{
  "arch": "uvit",
  "model": "image diffusion model",
  "horizontal_flip": true,
  "objective": "epsilon",
  "cond_dim": 256,
  "norm": "rmsnorm",
  "head_dim": 64,
  "qk_norm": false,
  "positions": "rope",
  "optimizer": "muon",
  "muon_scale": "original",
  "orthogonalizer": "polar_express",
  "warmup_steps": 280
}
Rows from block 2 of a small image diffusion model, named by matrix and row number. Rows with one number belong to one neuron. Each number is 128 + 32 x the weight over its row's rms, rounded and kept within 0 to 255. All counts start at 0. Numbers have three digits each. After the name is the row's rms in percent of the matrix's.
After each neuron's rows are labels from the 100 images, of 14976 (inputs lightly noised), where the neuron reaches its largest size: "strongest on" is what is common among them. Only what is clearly more common there than usual is listed. The data: photos with spoken descriptions (Open Images, Localized Narratives).
# gate: MLP gate (model.blocks.2.mlp.gate.weight, 768x192), inputs 48-95
# fc1: MLP up (model.blocks.2.mlp.fc1.weight, 768x192), inputs 48-95
# fc2: MLP down (model.blocks.2.mlp.fc2.weight, 192x768, transposed), outputs 48-95

gate.230 133:137139146109161068149196127097093186117155111089121078127174106103122100182121146140129163087190144209161114126152189148114113123144090182131089
fc1.230 117:088103164140063109113137101068124110151112132096087127102139077139150118123060121208140143129152119132177124157099159103145093152093158152072171
fc2.230 125:116146105086180103093151112175133102147126080140151149101168114131109083114131115147056126166166096106133165146106076119220140130170082132091107
strongest on: text has "yellow"

gate.537 102:123118095153188075140145149083126142132113165119143146185158116108097092142118109152053146188064183126102168168142112142163141168156118082094099
fc1.537 084:126116127113083116063153131141125184162133142181125143123111103109153129108069168096086113148162140200165071150123152110090143125136075081110105
fc2.537 095:169125118081156116176200111134133134159130090093099159169123179116078120096101135116176171156163148077180108124113112163141142092128118132085140
strongest on: text has "grass"

gate.472 009:115103140120150085090090194056144173181139098128145132146133161101128126155127155136138156163082107123104145156126089093088108189128165175103107
fc1.472 008:137070128114107145098047111173163182112106126112105094171142119170122117164159089132118146124117102091100157140096118184133114150108143075137190
fc2.472 008:063134113085096158094138169088090120158109151107114179174135149096096096134131145136086156125108124186199130174123158084176139098170140137150187
strongest on: text has "trees"; text has "sky"

gate.403 015:175132115142108100093114151150099124095136146187125157120153176109169179185104113148164135077142123169055096193167157098096131095114125060098183
fc1.403 015:103127126153088180185108135117098134118112115119125074091085086177125093120154116143123147170118123100140104096112154153146152122088091123122097
fc2.403 017:202105094126099106122100158119127108124107127088167157151127164077112159144111145102162138171140163143104064203187149100086099114132090118137188
strongest on: text has "yellow"

gate.439 127:169081110096167117163137145082178190122118120156120145158090117129158130099084087127157106125131107138132189122156120095143109126086115094164144
fc1.439 129:175079158105180130127140145098147192112146173155129137151079109104122112120095093113158124113145097115145154141205085090151113072126137091149125
fc2.439 128:129153090153116145133139105164112109120129102104086112155151153177172103160115153118135126156154148109105092099125192114118110146140161192064121
strongest on: text has "grass"

gate.236 121:169162125109170115146187111071127130152202148098131093084154134088113084141088146151117162073164143099150155074096152141113110073162067143156119
fc1.236 121:177105124095088096109154123078139108121145114144107086103195155132183091144071167096164058148093085116210174074164101071110143093124081147175080
fc2.236 101:110174118152080122133143091116068116181067125129128206140099155105133146161102108101122086161139121105129142087097047174124151154139200168101173
strongest on: text has "water"

gate.177 112:141086130170143123110144150166103193100173163160115141093099137162113116131109096128177128155194108141139164137181132089118122163123141143174077
fc1.177 095:142095120144138104121140154162104173101211127147151155121108158158117154157162113157150118199143110115159133098137170079104136162135068130168083
fc2.177 100:099157091150087085093154114081181133129066074130102115191155130153103088103094211164069146060149139132160175152155190141138062145131128158088173
strongest on: text has "color"; text has "red"

gate.238 124:142134083064121125100096141131140190119155136123135147138141162063150110115085136169141095140117189117116074126122082114179196072169121141182133
fc1.238 136:139134187120125131149079132170065085137175125134097138216133116148122135165129114147152077119170134135139124089106126176081140148124102111110160
fc2.238 115:142155158168102159204106079115140131177081096152103151143108167119099138140154132103168121106091119108096128064100141103158163102123160113093142
strongest on: text has "person"

gate.66 007:083157117169144068114139164092172158130165155186080080112101127168162115095154107150138083115082119099131136089184124170169138105124111149083060
fc1.66 006:151120151119148180145146137117078120171168115173111180089135108173116083111078162076072095085148183166149121136127089183115079129186153152092090
fc2.66 007:174098165096120161079082091147145105171164110157157178099081141094128127167098108142171093170127147090189105178171136121170140067102125121090142
strongest on: text has "grass"; text has "plants"

gate.27 116:144101087112108128192108171129156161164104121090083107177093132111114115092132144150101122125138162112151162199123163130117123125078114141166125
fc1.27 120:084165120108203102120141070172108139121178155060162153112156140147156152162145110099151181140102109211136101116125122170170186106145125110098142
fc2.27 121:045124092104067123135119132126143084104148127150117189083119171095058140044149081144090134115149128139102067113097174177110073174135141121114167
strongest on: text has "sky"; text has "trees"; text has "grass"

gate.115 164:084079052172083131127120134200140129058125150150184123074080160109122136118119119122151158135102199128135130140187141121098084110100109121124131
fc1.115 166:158155180085171120150130133082143156174097119108079106183148085133102102129165156111099080131145056122118139143056115122165167129131161158126080
fc2.115 197:092165128117141155157140154133182165103203125073100126138082143143134123128133137140173114167083171162138125099101141127130116188074098127112106
strongest on: text has "lights"

gate.713 105:145085125142124085142103110151096093133127094141147104113089105142076078109165099135085147133154097126090138127135149075190163101107186146158088
fc1.713 114:092190134162146115100127130170136077122169119020109156157143126073089089145188153141127153135153081169120159146136146199136139098014134091087118
fc2.713 110:069126122104141121170124134129110130119127164182198128146110098139083159104120150127103113131103144178116129165163151132158092149157162096147106
strongest on: text has "grass"

gate.9 213:147123095111133141143147125113178113173082087087091118142159100099117068115176138137173176107203158172118110168089134106115100101184134166077159
fc1.9 144:082110114109109114106161169149148101071104151107123135093169107128155124104135195143109163153159136077117091132056047112148172179163144149126143
fc2.9 205:135136132130102097166128135128071198143100080115098103145167129175135116135118103110103101076165161137114193091177199135126143127121155113123094
strongest on: text has "plants"

gate.196 141:070092120109058100175080159091120118148116100182055090154153134101141139132168095130157117155140135099094083133149077164136174097100115107133083
fc1.196 161:064140090081138129149118127187114131181082078094083133143079109134085109121106116097135165173101108135070112184102078114166147050104150110136127
fc2.196 136:156148177122131180213152116108136102109131146112165162163154144129085108120131169192066110047100152151122134148115220176078146151104120115167123
strongest on: text has "dark"

gate.611 126:084120092144100164103105121127149102156150156176120142178139099148152142077166107106088157149138097175073127189118151106060126055142113110154126
fc1.611 128:104120100142161162130163123108155101174120155078092095126133152137058139143112086138161153120147137160148157110157179192134148122185079131102123
fc2.611 124:075141181125134160109127154176131117160142171117148120144106106125153086117089146124147125189118107107150139096091135121133123143055074153161142
strongest on: text has "yellow"

gate.166 091:233106160112162127109124161091119171130188113099115126071151090091068125108161117124126199150109116120085117149155147151161168119125119149138079
fc1.166 095:052113157185131153125086143158111103143045120177107152126054119160168138143108114132124084094139120088180106090092135087094102148152163103091159
fc2.166 099:163119101096189132131088085145143125178167140161101115119143160096154111110082154079123109142144057125091176090152108137152196115193151116141136
strongest on: text has "sky"; text has "water"

gate.469 122:099131170159168096125110147112122076106206178159182129159090128174097108194101104182154110181133130143110122137165118095133127100123097136105033
fc1.469 142:111145086093137122192180096081107129123066076071094118154147149092164126157120141098099128097091115101124171120143143167127185125132124126108147
fc2.469 124:098134184102149168143063102158115103162142189137122169156137138111159161106179098083090124130069163142127096145132084218099105063097110055132114
strongest on: text has "red"

gate.456 010:095131109146143113167128185218113095138110142156147080191155083132183133112135121149119176129106136096132094135122168146173171099122115103163111
fc1.456 012:174129089099095141077084085112117099095128106144069154119096172111119158176149109139090126098111104136158136073129111136101131122116142134078137
fc2.456 010:111149138078138152121090160133181183165135133147108130059122092111110128100113181127120096083130151098060079160173095111145145099133094101128072
strongest on: text has "dark"

gate.49 106:120111128156172167080123137119123152134122187062125179129076168123102152158114186103125190098180130193032134134111149106170129102100109153066147
fc1.49 106:130141111126107093210147109127135110112128064200129071122168094142142116087143052158132057147098119070208118138159136160102128181145170103167111
fc2.49 085:101191145114120181113099134067100159159140182092143164127156155121113120135140182101155157143180099151066151138131109134179176070111152134123156
strongest on: text has "grass"

gate.111 111:082133171113132124122095113143148138156204199158112136178117118148125095149120133149166088136134115120117082126117100131082173128147114090156116
fc1.111 111:139136091146123153121178119093126116123052106106136138059114134090147163121121187095092179112102157117114181120139124148141095112102148159050128
fc2.111 098:099099134112086141099129153143158128043155161128170172078142121142093107065096120134148094160179042099102141110184144124121096119139144112138150
strongest on: text has "playing"

gate.732 120:130177160126136179076104176118117136110111108106153120095143148135085180105106065112146133140104113098124126154179099123113109167095190118178110
fc1.732 147:135128127136147081141150050094137090146021151110116143140123163079184135169125122139125179178147180188145120108126146156154132092178136079072146
fc2.732 135:088144101139109174146088054130095103153205175156154103137135047206102143099169153147063116050065117121158139138117143199139133118072114145129095
strongest on: text has "color"; text has "red"

gate.358 081:133153104110094153083131108116094167130135145075148071173122154137146115124129140122171127137095102106097104170135126103086088072146125068112147
fc1.358 066:124115123177125081131121139121121099085110121179133174103140096103123156119180132112071059084158176143173154076146145151163142196143133187169099
fc2.358 086:125127125152138214114120127147135111164150128062095131154104096100084148133198134102196152093133127111130185110118152104115154075071142129061144
strongest on: text has "grass"

gate.188 077:150152199114067104145152123104101080179136074073125107150108140086167149136181177117160088141181100113162093173117146099099173151095157137155123
fc1.188 077:143094090124130138098114131153180152078147175197088163118145142143089099133083086102104180106090170149080193129135106162139102107122127146128113
fc2.188 086:145178206105132126170086137097093148119096096088191148110131137130139141127190145136142087139150077146121119172096151135127178165108131082115072
strongest on: text has "grass"; text has "plants"

gate.587 091:145123102087088141112096129138092132127048090131117190107168144145168133116139195161117198134122111114131120157080114110165114096126165132177160
fc1.587 087:122138179166152114129170128111175137135193173148136073156078112089099131145120053087142064132132147155121160112157164128081130158129075116102100
fc2.587 117:081134147131103175107041095121107082091162099094154176115131149118116123068195211130126093128057105143105134139104170098125114103140124124135125
strongest on: text has "lights"

gate.396 124:137151102093088073144168146085156090205139113143076136090112091139136119134137117108141081145094119118137135139098140126133157086179153135115166
fc1.396 121:128130148132090122125124157082181146190138121102139138108077171119160183115129157057140133114135143105097060135108123182089157103148168087077187
fc2.396 123:164080147107189144152109135107083124118079088085091075108198158063127106093133138138069122086191152125109114079170079066051149143110167130130137
strongest on: text has "sky"; text has "water"

gate.338 136:161095187084147087190176152091130082073160083108101076196168128150132092178132129091137123108139145108073065127144108148074146078141071128167069
fc1.338 150:151183168134127177119144144112120118133090106125085106142094096116155187110120137132144146131144149070210055104106105148111098123167139131160076
fc2.338 126:100171149139101115146146071110122134118154131133130150154108182140150104079070077126133104150110111100155124090145082108120118085130075115071120
strongest on: text has "water"

gate.750 111:150120127148166152155104163103150116169154192102163124122131097142173101149125109065077182108097155131109158191126150172120136127141175125106140
fc1.750 135:109109137135141077143107132167076092123118099169144101104114096099122069107137127152165099145156119103159142114157118107143143107166156087147064
fc2.750 132:113124165132096120057186107144129077152141126167197166140138126175162150143081128130094111176146192106162161168101158156115116156115131182132145
strongest on: text has "wall"

gate.430 089:181109130143152106099064220110094154159136132148114116148158188169070105150097118126091161086129116105091154121184157132106130158135081103105146
fc1.430 104:152128118081169096105146096104122135126048138149120145073142137132177157069101153123122082154170115156141144162087133168137155102125138095145170
fc2.430 094:155203127113081159100102159184060135153122117109163158196105128157116148172116078080127144172143112103188122126149160159160107099142101146141121
strongest on: text has "color"

gate.153 122:115149205164149068134121172200135130165091108151164098161187117145159110169094139163134111148185217115151135156122203146101144164130118128156113
fc1.153 119:142072085108146162146076095086132153103176138088105130137044133156121096095187096099121083107044036136124107134132085111153109125118118141138101
fc2.153 192:111129099042098153076098119061128199149152086116081189089123117119111130069152182135132101107127078079122140112152103133170118147140134126120110
strongest on: text has "color"

gate.673 169:084122077160131167184157113066165119105156121089074106148157153151171085141133141097115118166144131107184108078151103136156143149135113120130124
fc1.673 177:101187101119087152102126116112106080137134185133172106160117153177078207156107108097127174097147124171111173174134175100074070137094118115104119
fc2.673 194:143107198192122140062083097093180142069158152093115170114093171144173081123077165087139130133102104095175100167108069137094129137150103149141171
strongest on: text has "water"