config.toml
model = "image diffusion model"
mlp_ratio = 4
momentum = 0.85
ema_decay = 0.995
Rows from block 2 of a small image diffusion model, named by matrix and row number. Rows with one number belong to one neuron. Each number is 500 + 50 x the weight over its row's rms, rounded and kept within 0 to 999. All counts start at 0. Numbers have three digits each.
Before each neuron's rows are labels from the 100 images, of 14976 (inputs lightly noised), where the neuron reaches its largest size: "strongest on" is what is common among them; "patch colour" is the nearest of a few named colours to the mean colour under the peak. Only what is clearly more common there than usual is listed. The data: photos with spoken descriptions (Open Images, Localized Narratives).
# gate: MLP gate (model.blocks.2.mlp.gate.weight, 768x192), inputs 0-47
# fc1: MLP up (model.blocks.2.mlp.fc1.weight, 768x192), inputs 0-47
# fc2: MLP down (model.blocks.2.mlp.fc2.weight, 192x768, transposed), outputs 0-47

strongest on: text has "trees"; text has "sky"
patch colour: pink
gate.472:502543517523483462486429424522487503462578573510477515503443465386572449564553560485478489560594592534515420536490511520505399479508548541518470
fc1.472:478446602463453530435542541541525464611442498527502546500459474501459471565499460499460579413454536543571433513587531495477582541412438464450513
fc2.472:555494468464568448486491451638499536471570436456542548500550550515505558474506543475474509496562472548463527513531554593519485564462439481577562

strongest on: text has "person"
patch colour: blue
gate.238:517535506486449459539419462522532413439551433444442442526523615482474522515504554464504511531456550478558378464538518548462469454449619524474509
fc1.238:558523532516418514624526405513491476449411458512459526517602555540547537528493545587583441458485488539502488481500635491489472542445465481505433
fc2.238:503555384472550391538436488465529375447487481437397473558481536485566486490491517501585473520460414444541460383490531464569581521448457422530522

strongest on: text has "water"
patch colour: black
gate.673:450464615551455518421558497376486483536440536379472412540511496614491518435435517506495512492472554451491447544482484553518525444464454475564536
fc1.673:484528488480515468609440449495481480512479487597444488515465529422519470469489398508542519449542492560547585496532478469490593580442472456465477
fc2.673:557483529508553433401559485475488615538404543540523470510495523490476513456447505569528452545489503470412452563484512466508490524484498505421564

strongest on: text has "color"; text has "red"
patch colour: red
gate.732:541480426410495464552433469484455465455463441542510539513555505444514488516455490436408482569475494471539434556572498550503509494478558539484466
fc1.732:498554469532497589498534511567550556502459528501541486474550423482492488497478399619466444516528472448413464413486502520533513540510537495492452
fc2.732:530462539551547495449476536487512466475498482564525439524519453504520545490399499510416580445453403460513490483495537503514539468502560494449594

strongest on: text has "color"
patch colour: red
gate.153:536449518493623456480520547567538518510417456511459502514520479527519504487494555541505582474500515529452437478510516530454460633541452512418483
fc1.153:442507465420418544545462482492468479538606455446545563427497502493484528467469467532530420499516581429533532494481493458531510396480534519635513
fc2.153:517506480470502581576536409559507449585589492445539475559484488510568514495507425526482482480561517492552519457455453434566470367506536483549536

strongest on: text has "red"
patch colour: red
gate.475:570516560441481427523510484570496495408439515478393515469502512500527415506421490459430509638481528490550413524526552550508503545512505498501514
fc1.475:487461498580464533504464510387487505545496531515649514563472510510477628534540458503591524403472495463485545517476480403552482474477513470512565
fc2.475:411464498490452507505425525492503555526574405435601443491549514519627573545481576461464541475509461481499499513547536467491533659528467469580509

strongest on: text has "dark"
patch colour: black
gate.456:522458539455612418458497548497546598503468517552425453438543481499452461530431465515403549507473484517533449524406557443466453630501427541498510
fc1.456:445545464552333592588547460492479489457528443444555509515553468481485475552528411528573504456515520511489477437514482509512506457510542547540493
fc2.456:496431492423546561513514460514520542544528466451528476473503565533560479473547442499488466501550541545605624525462419499533521486465519425520506

strongest on: text has "grass"; text has "plants"
patch colour: brown
gate.66:488524560501416548416558436450513566571436493467560562505439450491550548510528502489453540495555515560549589455533586548463558511448396515534511
fc1.66:487496563526437578452500424523427551535455539498429569468488458455470475522490453541515501457528486444473478439567532591576576572417542495483492
fc2.66:537519586507456475483473515580536474488464499534525570520554528495421513522413455465515455419544552513436531495499420468463434585491513476442434

strongest on: text has "plants"
patch colour: green
gate.9:440559518504437523445499460444515503494419475491565495550509419366520369484492464423589456421548527541481554463544534493536469504502484484510589
fc1.9:547515581455490453511548447508475537493452585452502516569542553597478485569551464433519504500533464480456497504585360447577475485521480604499532
fc2.9:441411465466559466525489582587526414391562519594497502558452466456531412486475494496440542553457522519536505441488545514503534495579543483535469

strongest on: text has "water"
patch colour: grey
gate.338:525511449564435473521498460538441444451467533442455510469422575462491541432482460482516509577458549480534503525545536622610513486532506517449539
fc1.338:460486450550480589554487490491480541584502468560573503461566564526525451502462548496569439518436450606513450364502569575464576486478423480527479
fc2.338:414578580475555484474463476490487554469564525459529578421493452557499435454485518454561585478484440506518495475478555455376580460490479494517427

strongest on: text has "red"
patch colour: red
gate.543:532393463646468562544440438543496512568482492443519432512450446488500530507441551468535443522508499569576480528546479521524457495473446514545496
fc1.543:425507579504451409466546627491444450467487611631528495403412455475484517527564442438462600424480451419400530467557487571516514500501465504512505
fc2.543:555463460439431545455433538570508540583487495454500498506581452491557546520488461479529428589577521555562458503534480484457513567511502556558491

strongest on: text has "sky"
patch colour: cyan; white
gate.747:453497499512594512520495442500542526478444492409388494446516461471581487571434599474470515500512587418500464425491464478425450563528540429557551
fc1.747:501510507561556585480488499531488554465425497403439448422553475447556497591441627501468470509508526399453480453475464523436395528515575417536562
fc2.747:448478516471477488549485455480519478457504435518407567517434479454448441481532537485589580516499627564501517461489502513560570491378461537534468

strongest on: text has "red"
patch colour: red
gate.469:481494391470484518571435538483434462431582472515546469455504512440462531506404489510466516514493448453534540501575516530508503479442517529566413
fc1.469:491424575559528505438483542545481523499481495497457460469606503497470503492472515506517405470526444417437449468477518508504482436544518501526463
fc2.469:554521391527557569444588547418520386442527528460542505413508467469466450458517545422412477489483427525511551425526485525463564539455528507395489

strongest on: text has "grass"; text has "plants"
patch colour: black
gate.188:514487495456429504442520447446516487483606495422495530456639407410506443432580455463416579550491472541539509429527576561429408534462480472490498
fc1.188:470568519504575495518477562524476495484434515552567470561430569568435565560388519558569451526419497499478522518386398435508610436515484541528527
fc2.188:447471471425477540568498533537528583485608523455564502477634451395522449525554609498449553467533540517542442474536619595466467499480456523446520

strongest on: text has "playing"
patch colour: black
gate.111:602485547452455469539425519570560419416477472518539495529563511533496542435545637465407510502387450535469437544490616536534452493449472545488432
fc1.111:421497490543550585442550471426454623553474526509470514512446501469531472534452408585592484493613565476514546533529377453428510488605492465514501
fc2.111:525516495457559479482470484547470574517580469555609566509485526529502556542424571394469524491533594528526584514438442457518465509609531538521546

strongest on: text has "lights"
patch colour: pink; white
gate.115:544510488519578486515574441518465490434546490518567440423557590553453424469482523526629569545517577542468449421524365429504507453470578466566584
fc1.115:477475533535434510463439552412543514521476530425395581525433443430533518568504479464406434445542469426566586580457630584473407571538472570435447
fc2.115:416584488491477531482467498486487514471448482433480534538636452487449495596453580469478565508546444551571530503636401446512540371472527586515559

strongest on: text has "yellow"
patch colour: yellow; orange
gate.394:492509505457435514450484510608452479561509497549541397499494475460474487485397513520516461522545510546492493439522405482490479512435485442587586
fc1.394:503480559488568421546508562451521482478523479482453542511530484498440606490586431444529493449520506511461432495503594504450502490531454479378512
fc2.394:444555573542513442470510417474534492537458558477622468475539506515561498556517574508521452519492550504559503365505520470532421571539450589499505

strongest on: text has "yellow"
patch colour: orange; yellow
gate.82:495426509468487476521490601444578435475458480477528425538443397411538448400465465529490556562479475439611445548515531495542474616494518444501541
fc1.82:482604509526520502495496404493470564510580519531502547522513590528535549540508483512532495439508505538415506455475437538487511371461436557493463
fc2.82:532388549416507470563575568488551534486501537555446492413503439418461473459515556540481560544507546561564535576493535563529475557495534478486417

strongest on: text has "water"
patch colour: blue
gate.236:529484524478484545412507497514485524493505467545512474345543472388568512495394559450537475493598497518449546484529411558424512528481527496516542
fc1.236:590552498473471509426489518463454509558484509504579502439546553458501436547454535413438472498499445470482462556518477542481476508512470438575453
fc2.236:608491422530549504515512540524495571458609537580487411524498476493432376532519391431506527546410431529460550499509454480421548472536501487421488

strongest on: text has "yellow"
patch colour: yellow; orange
gate.403:528528404504467527560517480544463523489450390545550484514482593399514462454543506551509517459471455540437465470523543395523526562411431523467466
fc1.403:523476540578445451434561505500525481513569494480528560479473438612582495456464484529516522506497504426571526497444552617553460439487484606568592
fc2.403:566521482510484476471485477493414560464532440616537462524492492511489553424560440559531510503528437485412572536496586496537563558481533472476518

strongest on: text has "dark"
patch colour: black
gate.249:458443506542508514449497515526535567483468516530384474491431464509461577450438431472445453531562559524552599592525480430515517574460538623477508
fc1.249:481508542474498515480535511549539557468505484530368469426448512491433535405444506523438414562517507527589485552462519497531500506400490534503527
fc2.249:506503470580515453542508531524478483571453476521516554469533564494568544451450432429550523449568493526502551481515483593533485530502490565522511

strongest on: text has "red"
patch colour: red
gate.287:483535513480430462455513465425438490505608439473482524483542473561540522488523492478487494544505500518531456490555481437511458480531606490552492
fc1.287:503476434526545542475587512468573503486504450475448505519520495462570583491451558420469437536537450521476478477542534514461600479529562473540492
fc2.287:577545458582474490514500474377497488424496471448501413440523473515440532555528541443573538497490441430502597529554510389422593585514497447483411

strongest on: text has "white"
patch colour: white
gate.273:512552381458466468539595433542436498473432575508488498557504529452554407460462475572537548572474508580537412551498536572513468472527511455565505
fc1.273:469546500444451479507587471568456474478461497478422405504451464524603548521543511530493564499611532426544474484574434477626411510531532497412465
fc2.273:444440508447468495508444486343506416591493572536472475481539537536433471454499544502531489507539574516466543577439540407506523519581537513544536

strongest on: text has "grass"
patch colour: grey
gate.49:570451497532479557508556415564622496598475524503442483501490423534493495526480532545508477483545470448454488500481468514480476533445408511538479
fc1.49:368483481480538448491466555417409517438508510496558521516469553476508492484517447452522562521434558546529528512558556499498586498547574489491513
fc2.49:561450583457449587461555480587518470563469513533460532518533459540527504534475546515461419445521455547535464500433498614400402539465428571484463

strongest on: text has "yellow"
patch colour: brown
gate.230:469445549524395598464497622542499504482449471545597460430447428573493480494422551405483548601528490464463558443495407459453470518485466476499578
fc1.230:439449422542493506480482526535488672519572520439482537566525559480453504474497474522563455487473483560477547466385525443485551502460520366471516
fc2.230:526427501467470537462495553516646404501501510575514464438542463517580513499471531527531502593393463602416532485527473571496536496494521485486432

strongest on: text has "grass"
patch colour: yellow; pink
gate.358:437495599493432527504478522530546477508504403493541515503555566517485452543410467521442527548488441422434499576534526573486507492506473458454473
fc1.358:532497381468538451500552490413495524474442632537499425499493474522487562495555493457513533424496573564529485449481464478561499525471549549510588
fc2.358:477467550462487518491506487481501545503456391532507542562490460449578484467491488498560537501558515425461525505556547428466450517591529424502471

strongest on: text has "lights"
patch colour: blue
gate.587:475478450416475434453528548462490422558518512518479574594471626598420537458468491470560584534467509518541522450466542451525556412508551560487506
fc1.587:544543539561541555568474447553515566483471495516532440389541409400603477513529533545447428452548466470467473558545506522501472568484415448525523
fc2.587:502499498492558480543514532527507515566469450460445443528441526503508497384511490568480577515466456512505375489513582571496484491471620438528483

strongest on: text has "grass"
patch colour: grey
gate.713:450422517564550606516506476562601355464470527517442528469480444457487445495443526470490495467484599494500486501506486364493446545498584620427521
fc1.713:519489546523471455472527475560525490466420411454444475554546432530487460426462501507552495483562564549586576389492452455460530465401508498580537
fc2.713:424563495525482498579453532460493547542581397524475548436491502508583494406587511612394578484556550471424453440538542474551443568535597532562510

strongest on: text has "sky"; text has "water"
patch colour: blue
gate.396:490482476580477500604547522533486487466545558503447545464460580559430524578502436468429437502552484570563522559470606556575434479427469522463490
fc1.396:571472588553449476590490540456533476440524495439418544474487578473479485579503539460489479506556465533519471585419538495522413479492401429491471
fc2.396:503569509463541509505444462482452459510533537509522472524463510497536491458528475507537534493454516465542330469493536456486524449540471446557497