config.toml
norm = "rmsnorm"
layers = 10
ema_decay = 0.995
Rows from block 4 of a small image diffusion model, named by matrix and row number. Rows with one number belong to one neuron. Each number is 128 + 32 x the weight over its row's rms, rounded and kept within 0 to 255. All counts start at 0. Numbers have three digits each.
After each neuron's rows are labels from the 100 images, of 14976 (inputs lightly noised), where the neuron reaches its largest size: "colour at peak" is the nearest of a few named colours to the mean colour under the peak. Only what is clearly more common there than usual is listed. The data: photos with spoken descriptions (Open Images, Localized Narratives). In brackets: how many of the 100, against the usual share in percent.
# gate: MLP gate (model.blocks.4.mlp.gate.weight, 768x192), inputs 64-127
# fc1: MLP up (model.blocks.4.mlp.fc1.weight, 768x192), inputs 64-127
# fc2: MLP down (model.blocks.4.mlp.fc2.weight, 192x768, transposed), outputs 64-127

gate.588:125146107144154154087105141072131096172099159092142182108149131152154115147070169125083090160110109097119174057195103123096097122126130157139121120105118100160043169117142091137139144124070120
fc1.588:152107150126095119143145113139129163105152088155139070116128118107118150116180089089170152135122153167141100176048158148169167114147114109119114118131106152089210094169109152149138148131198116
fc2.588:155069119160095178104201137097120130152159163154161208151081069208154154105031136146067087166129093081119125125110075048117104131072119170157112173134089117181090151123114111115116111096133117
colour at peak: brown (71 vs 29.6)

gate.153:143075172046117136179099091107114116087201144101081125160112125177086140117147133115157113125177101149083117114125041133118162132136147138117101168170165156105155157113099143107213105120149114
fc1.153:084154137169158149095143173165124090159112096168194164122144105111107143111083120133103129137084147151184110112114154153153084168114109133153124116097092103134105081127115122167078171139117154
fc2.153:169119093111112134133097102167089141153076157136120083121089102169159178114120138088167153053162163120125097057175096121099119101126166125066138151134118163117107134167152143067113141140129130
colour at peak: white (75 vs 7.7)

gate.174:175154156183114188127082159184095114148130131121151076097132116105117152115164130123109037157133139139126108123130112172071136184141188121082134158159084090145156156122135141104173138140139098
fc1.174:201118175129144157118089174147134125123129142131170087129086118174131159138130129134143052125087150129116090151120131127101113200137137123055125132114094134110098126096122114054113133120131144
fc2.174:094098080108141145152178163123138177174107078096076160100126126147176138147142129126133157177127103110123151081109157160135108065141114100151144154078172134112141082138093116182091105172164117
colour at peak: brown (60 vs 29.6)

gate.489:125124106210144137141145160136137162150077135139099202117117105069134113118120157100134129148124162161121147127109166125147174144106076139141115115048105129127191177094139183137119068108115068
fc1.489:146121154193128156141148157119120152129093167165093231116157109105144096098110195099121181155139172172124115132135155118200115140091071153118111111070092107139159154116124185122122147117112089
fc2.489:172105108110184079144083073183166132093158139082144131151130157125109169070128149084155181174093144132126132108127147128114109097084172111105091131071144155121165138116185128094131146073149133
colour at peak: grey (63 vs 31.5)

gate.424:138133102129135093083150111140111103145163183148122101117105151121095073132080207118095107139078145114157130097117194100176160123094174111182083127118094199157099148169204178077160187120095161
fc1.424:111095094110133101146128172118193140097060096134124118110195096167164182106140105165192134136214135161103135181116091171133118129165124129124107145144141135072150063099087035156113082111146124
fc2.424:172125089123163158097148099125150093087124126147072119143050104159147047145154104146109101128113191121118145106113142184103179150087205172182121154180118114161164149114199172067134143148098170
colour at peak: grey (61 vs 31.5)

gate.105:165149186129163105148099125115115159214105095077132085126097138131094120176056118100103094141081135122170120138111160127239122167080145121089086195135144111093172128158119101116169131172117120
fc1.105:136100141160073191118149098097096098099119168119197121190127104154173150084147135079171181082157157111080135141156087107046124135185123105111171090087117162113141070090137123167107133133087156
fc2.105:141111127111140162072118155208218076132129090110092130116113129144157054112101193116116103056157116155166072112101126062069130112193173153141119127114112123117123174134107111081112125157108102
colour at peak: grey (64 vs 31.5)

gate.386:132210130168124178106115088107058156132119137110137086106076125145103114122100176121157105145067095123141180112140154171181103191151139098174136117112111133168156113145136093155106148115120150
fc1.386:116149118082123139102137157131075092071115195123106179155123075146081095121073203124115142125088114107100143135090141149161162050127136087154156071065111146143159125126137174042134151141122157
fc2.386:147138092134131122123102198153115189203151143104200137092117130106145152167138134146170167182124141122140157098102112133136159172179098122180137091105144136078111108114132130175136132156134131
colour at peak: grey (60 vs 31.5)

gate.163:071103102163095150156100125109061079182098093142145075156144161071092101133119133083128148146127123098142119157120089142114159140109078135136094084116149156125168091179064151086124174132126179
fc1.163:101097103138093156102056146153137136138148131115117087113189109105101109092173144124143138161107139185161165122126131168117173171160085131119145126137130094142147122123106140104125095150096155
fc2.163:146156130143115127137126214096145141098068077140166140089092104117138112090198097127200146113113124160151116164087124187081146156117152121100150110124073128128143190095130075170119157083161075
colour at peak: white (54 vs 7.7); pink (26 vs 9.9)

gate.690:147154122142135132161149146099073130102109121092130169160112089139160107162150175108132090068151145027109141113099151160121141199125104107189119090130169162124178102118086135128125156124168141
fc1.690:167087115175235112119152133116101125137143082153148110118145145089145092131164168136107104061138112101158084091120177098160123106139084129075108140131132147109190145126144119132168138121061099
fc2.690:122127105116071102117096073157054163088108108152155139129093150120119173118113116125132161153182164103081180114124129125147127150143191131133149071106121198200146115105164141090138146030155125
colour at peak: grey (70 vs 31.5)

gate.572:135089137163119139139138112073074132144044148136124146111190106147111146120111109140085102122100166161111138126159126183160116133197135113097122196185132111132159127093085186148100079123134114
fc1.572:114123105160177107108128100114141135103172067110163143117059184109114064111077139162123139127145150122142158184104107096108124133098129122146146114080086083086143172166097103088124187134110093
fc2.572:161089107113086190111155089142120114159145146150075116123175171117126101131071111104095079113153100108156161069138169183188120182153098114168137125092155144117168141124125164199132104128120140
colour at peak: brown (64 vs 29.6)

gate.617:151098203141088173145103089090163100089126160157155176142178146107086141151176155143099102151127052056120179126092130166129075147154120068127065155148105095158106146143109158090157203130167106
fc1.617:094169082117179098121214135146084173179139097108122077111109090156145120131185100133130120151108148123095118122118154093181165104093114178148158092129145161088136138099159122131151094131098101
fc2.617:189082163175118196154150120180094136135173157158106192188183182179117121165137111152109135156207101076099125130082126098129143174106171106200133189108066211151093139141100128109125141078148132
colour at peak: brown (60 vs 29.6)

gate.361:172133170061115059112093100153102171083105080073106064161145155126068105138116144075118107118158144155147164144105080158071120142161081149097126124157115197120098120152128134124162125181144174
fc1.361:089114163116200118130131180139157133174134128114131147182094083108172140170098118182158125157121098168171136093113134099152101136087138130147134197132082129113099060108132188109089117140132099
fc2.361:237112150136090142111066084107100112135139121132107158115164157176098120171131079108115091112131153168132172189171089165126129148132092126107076094153114118180119107128159084125119079132093179
colour at peak: white (50 vs 7.7)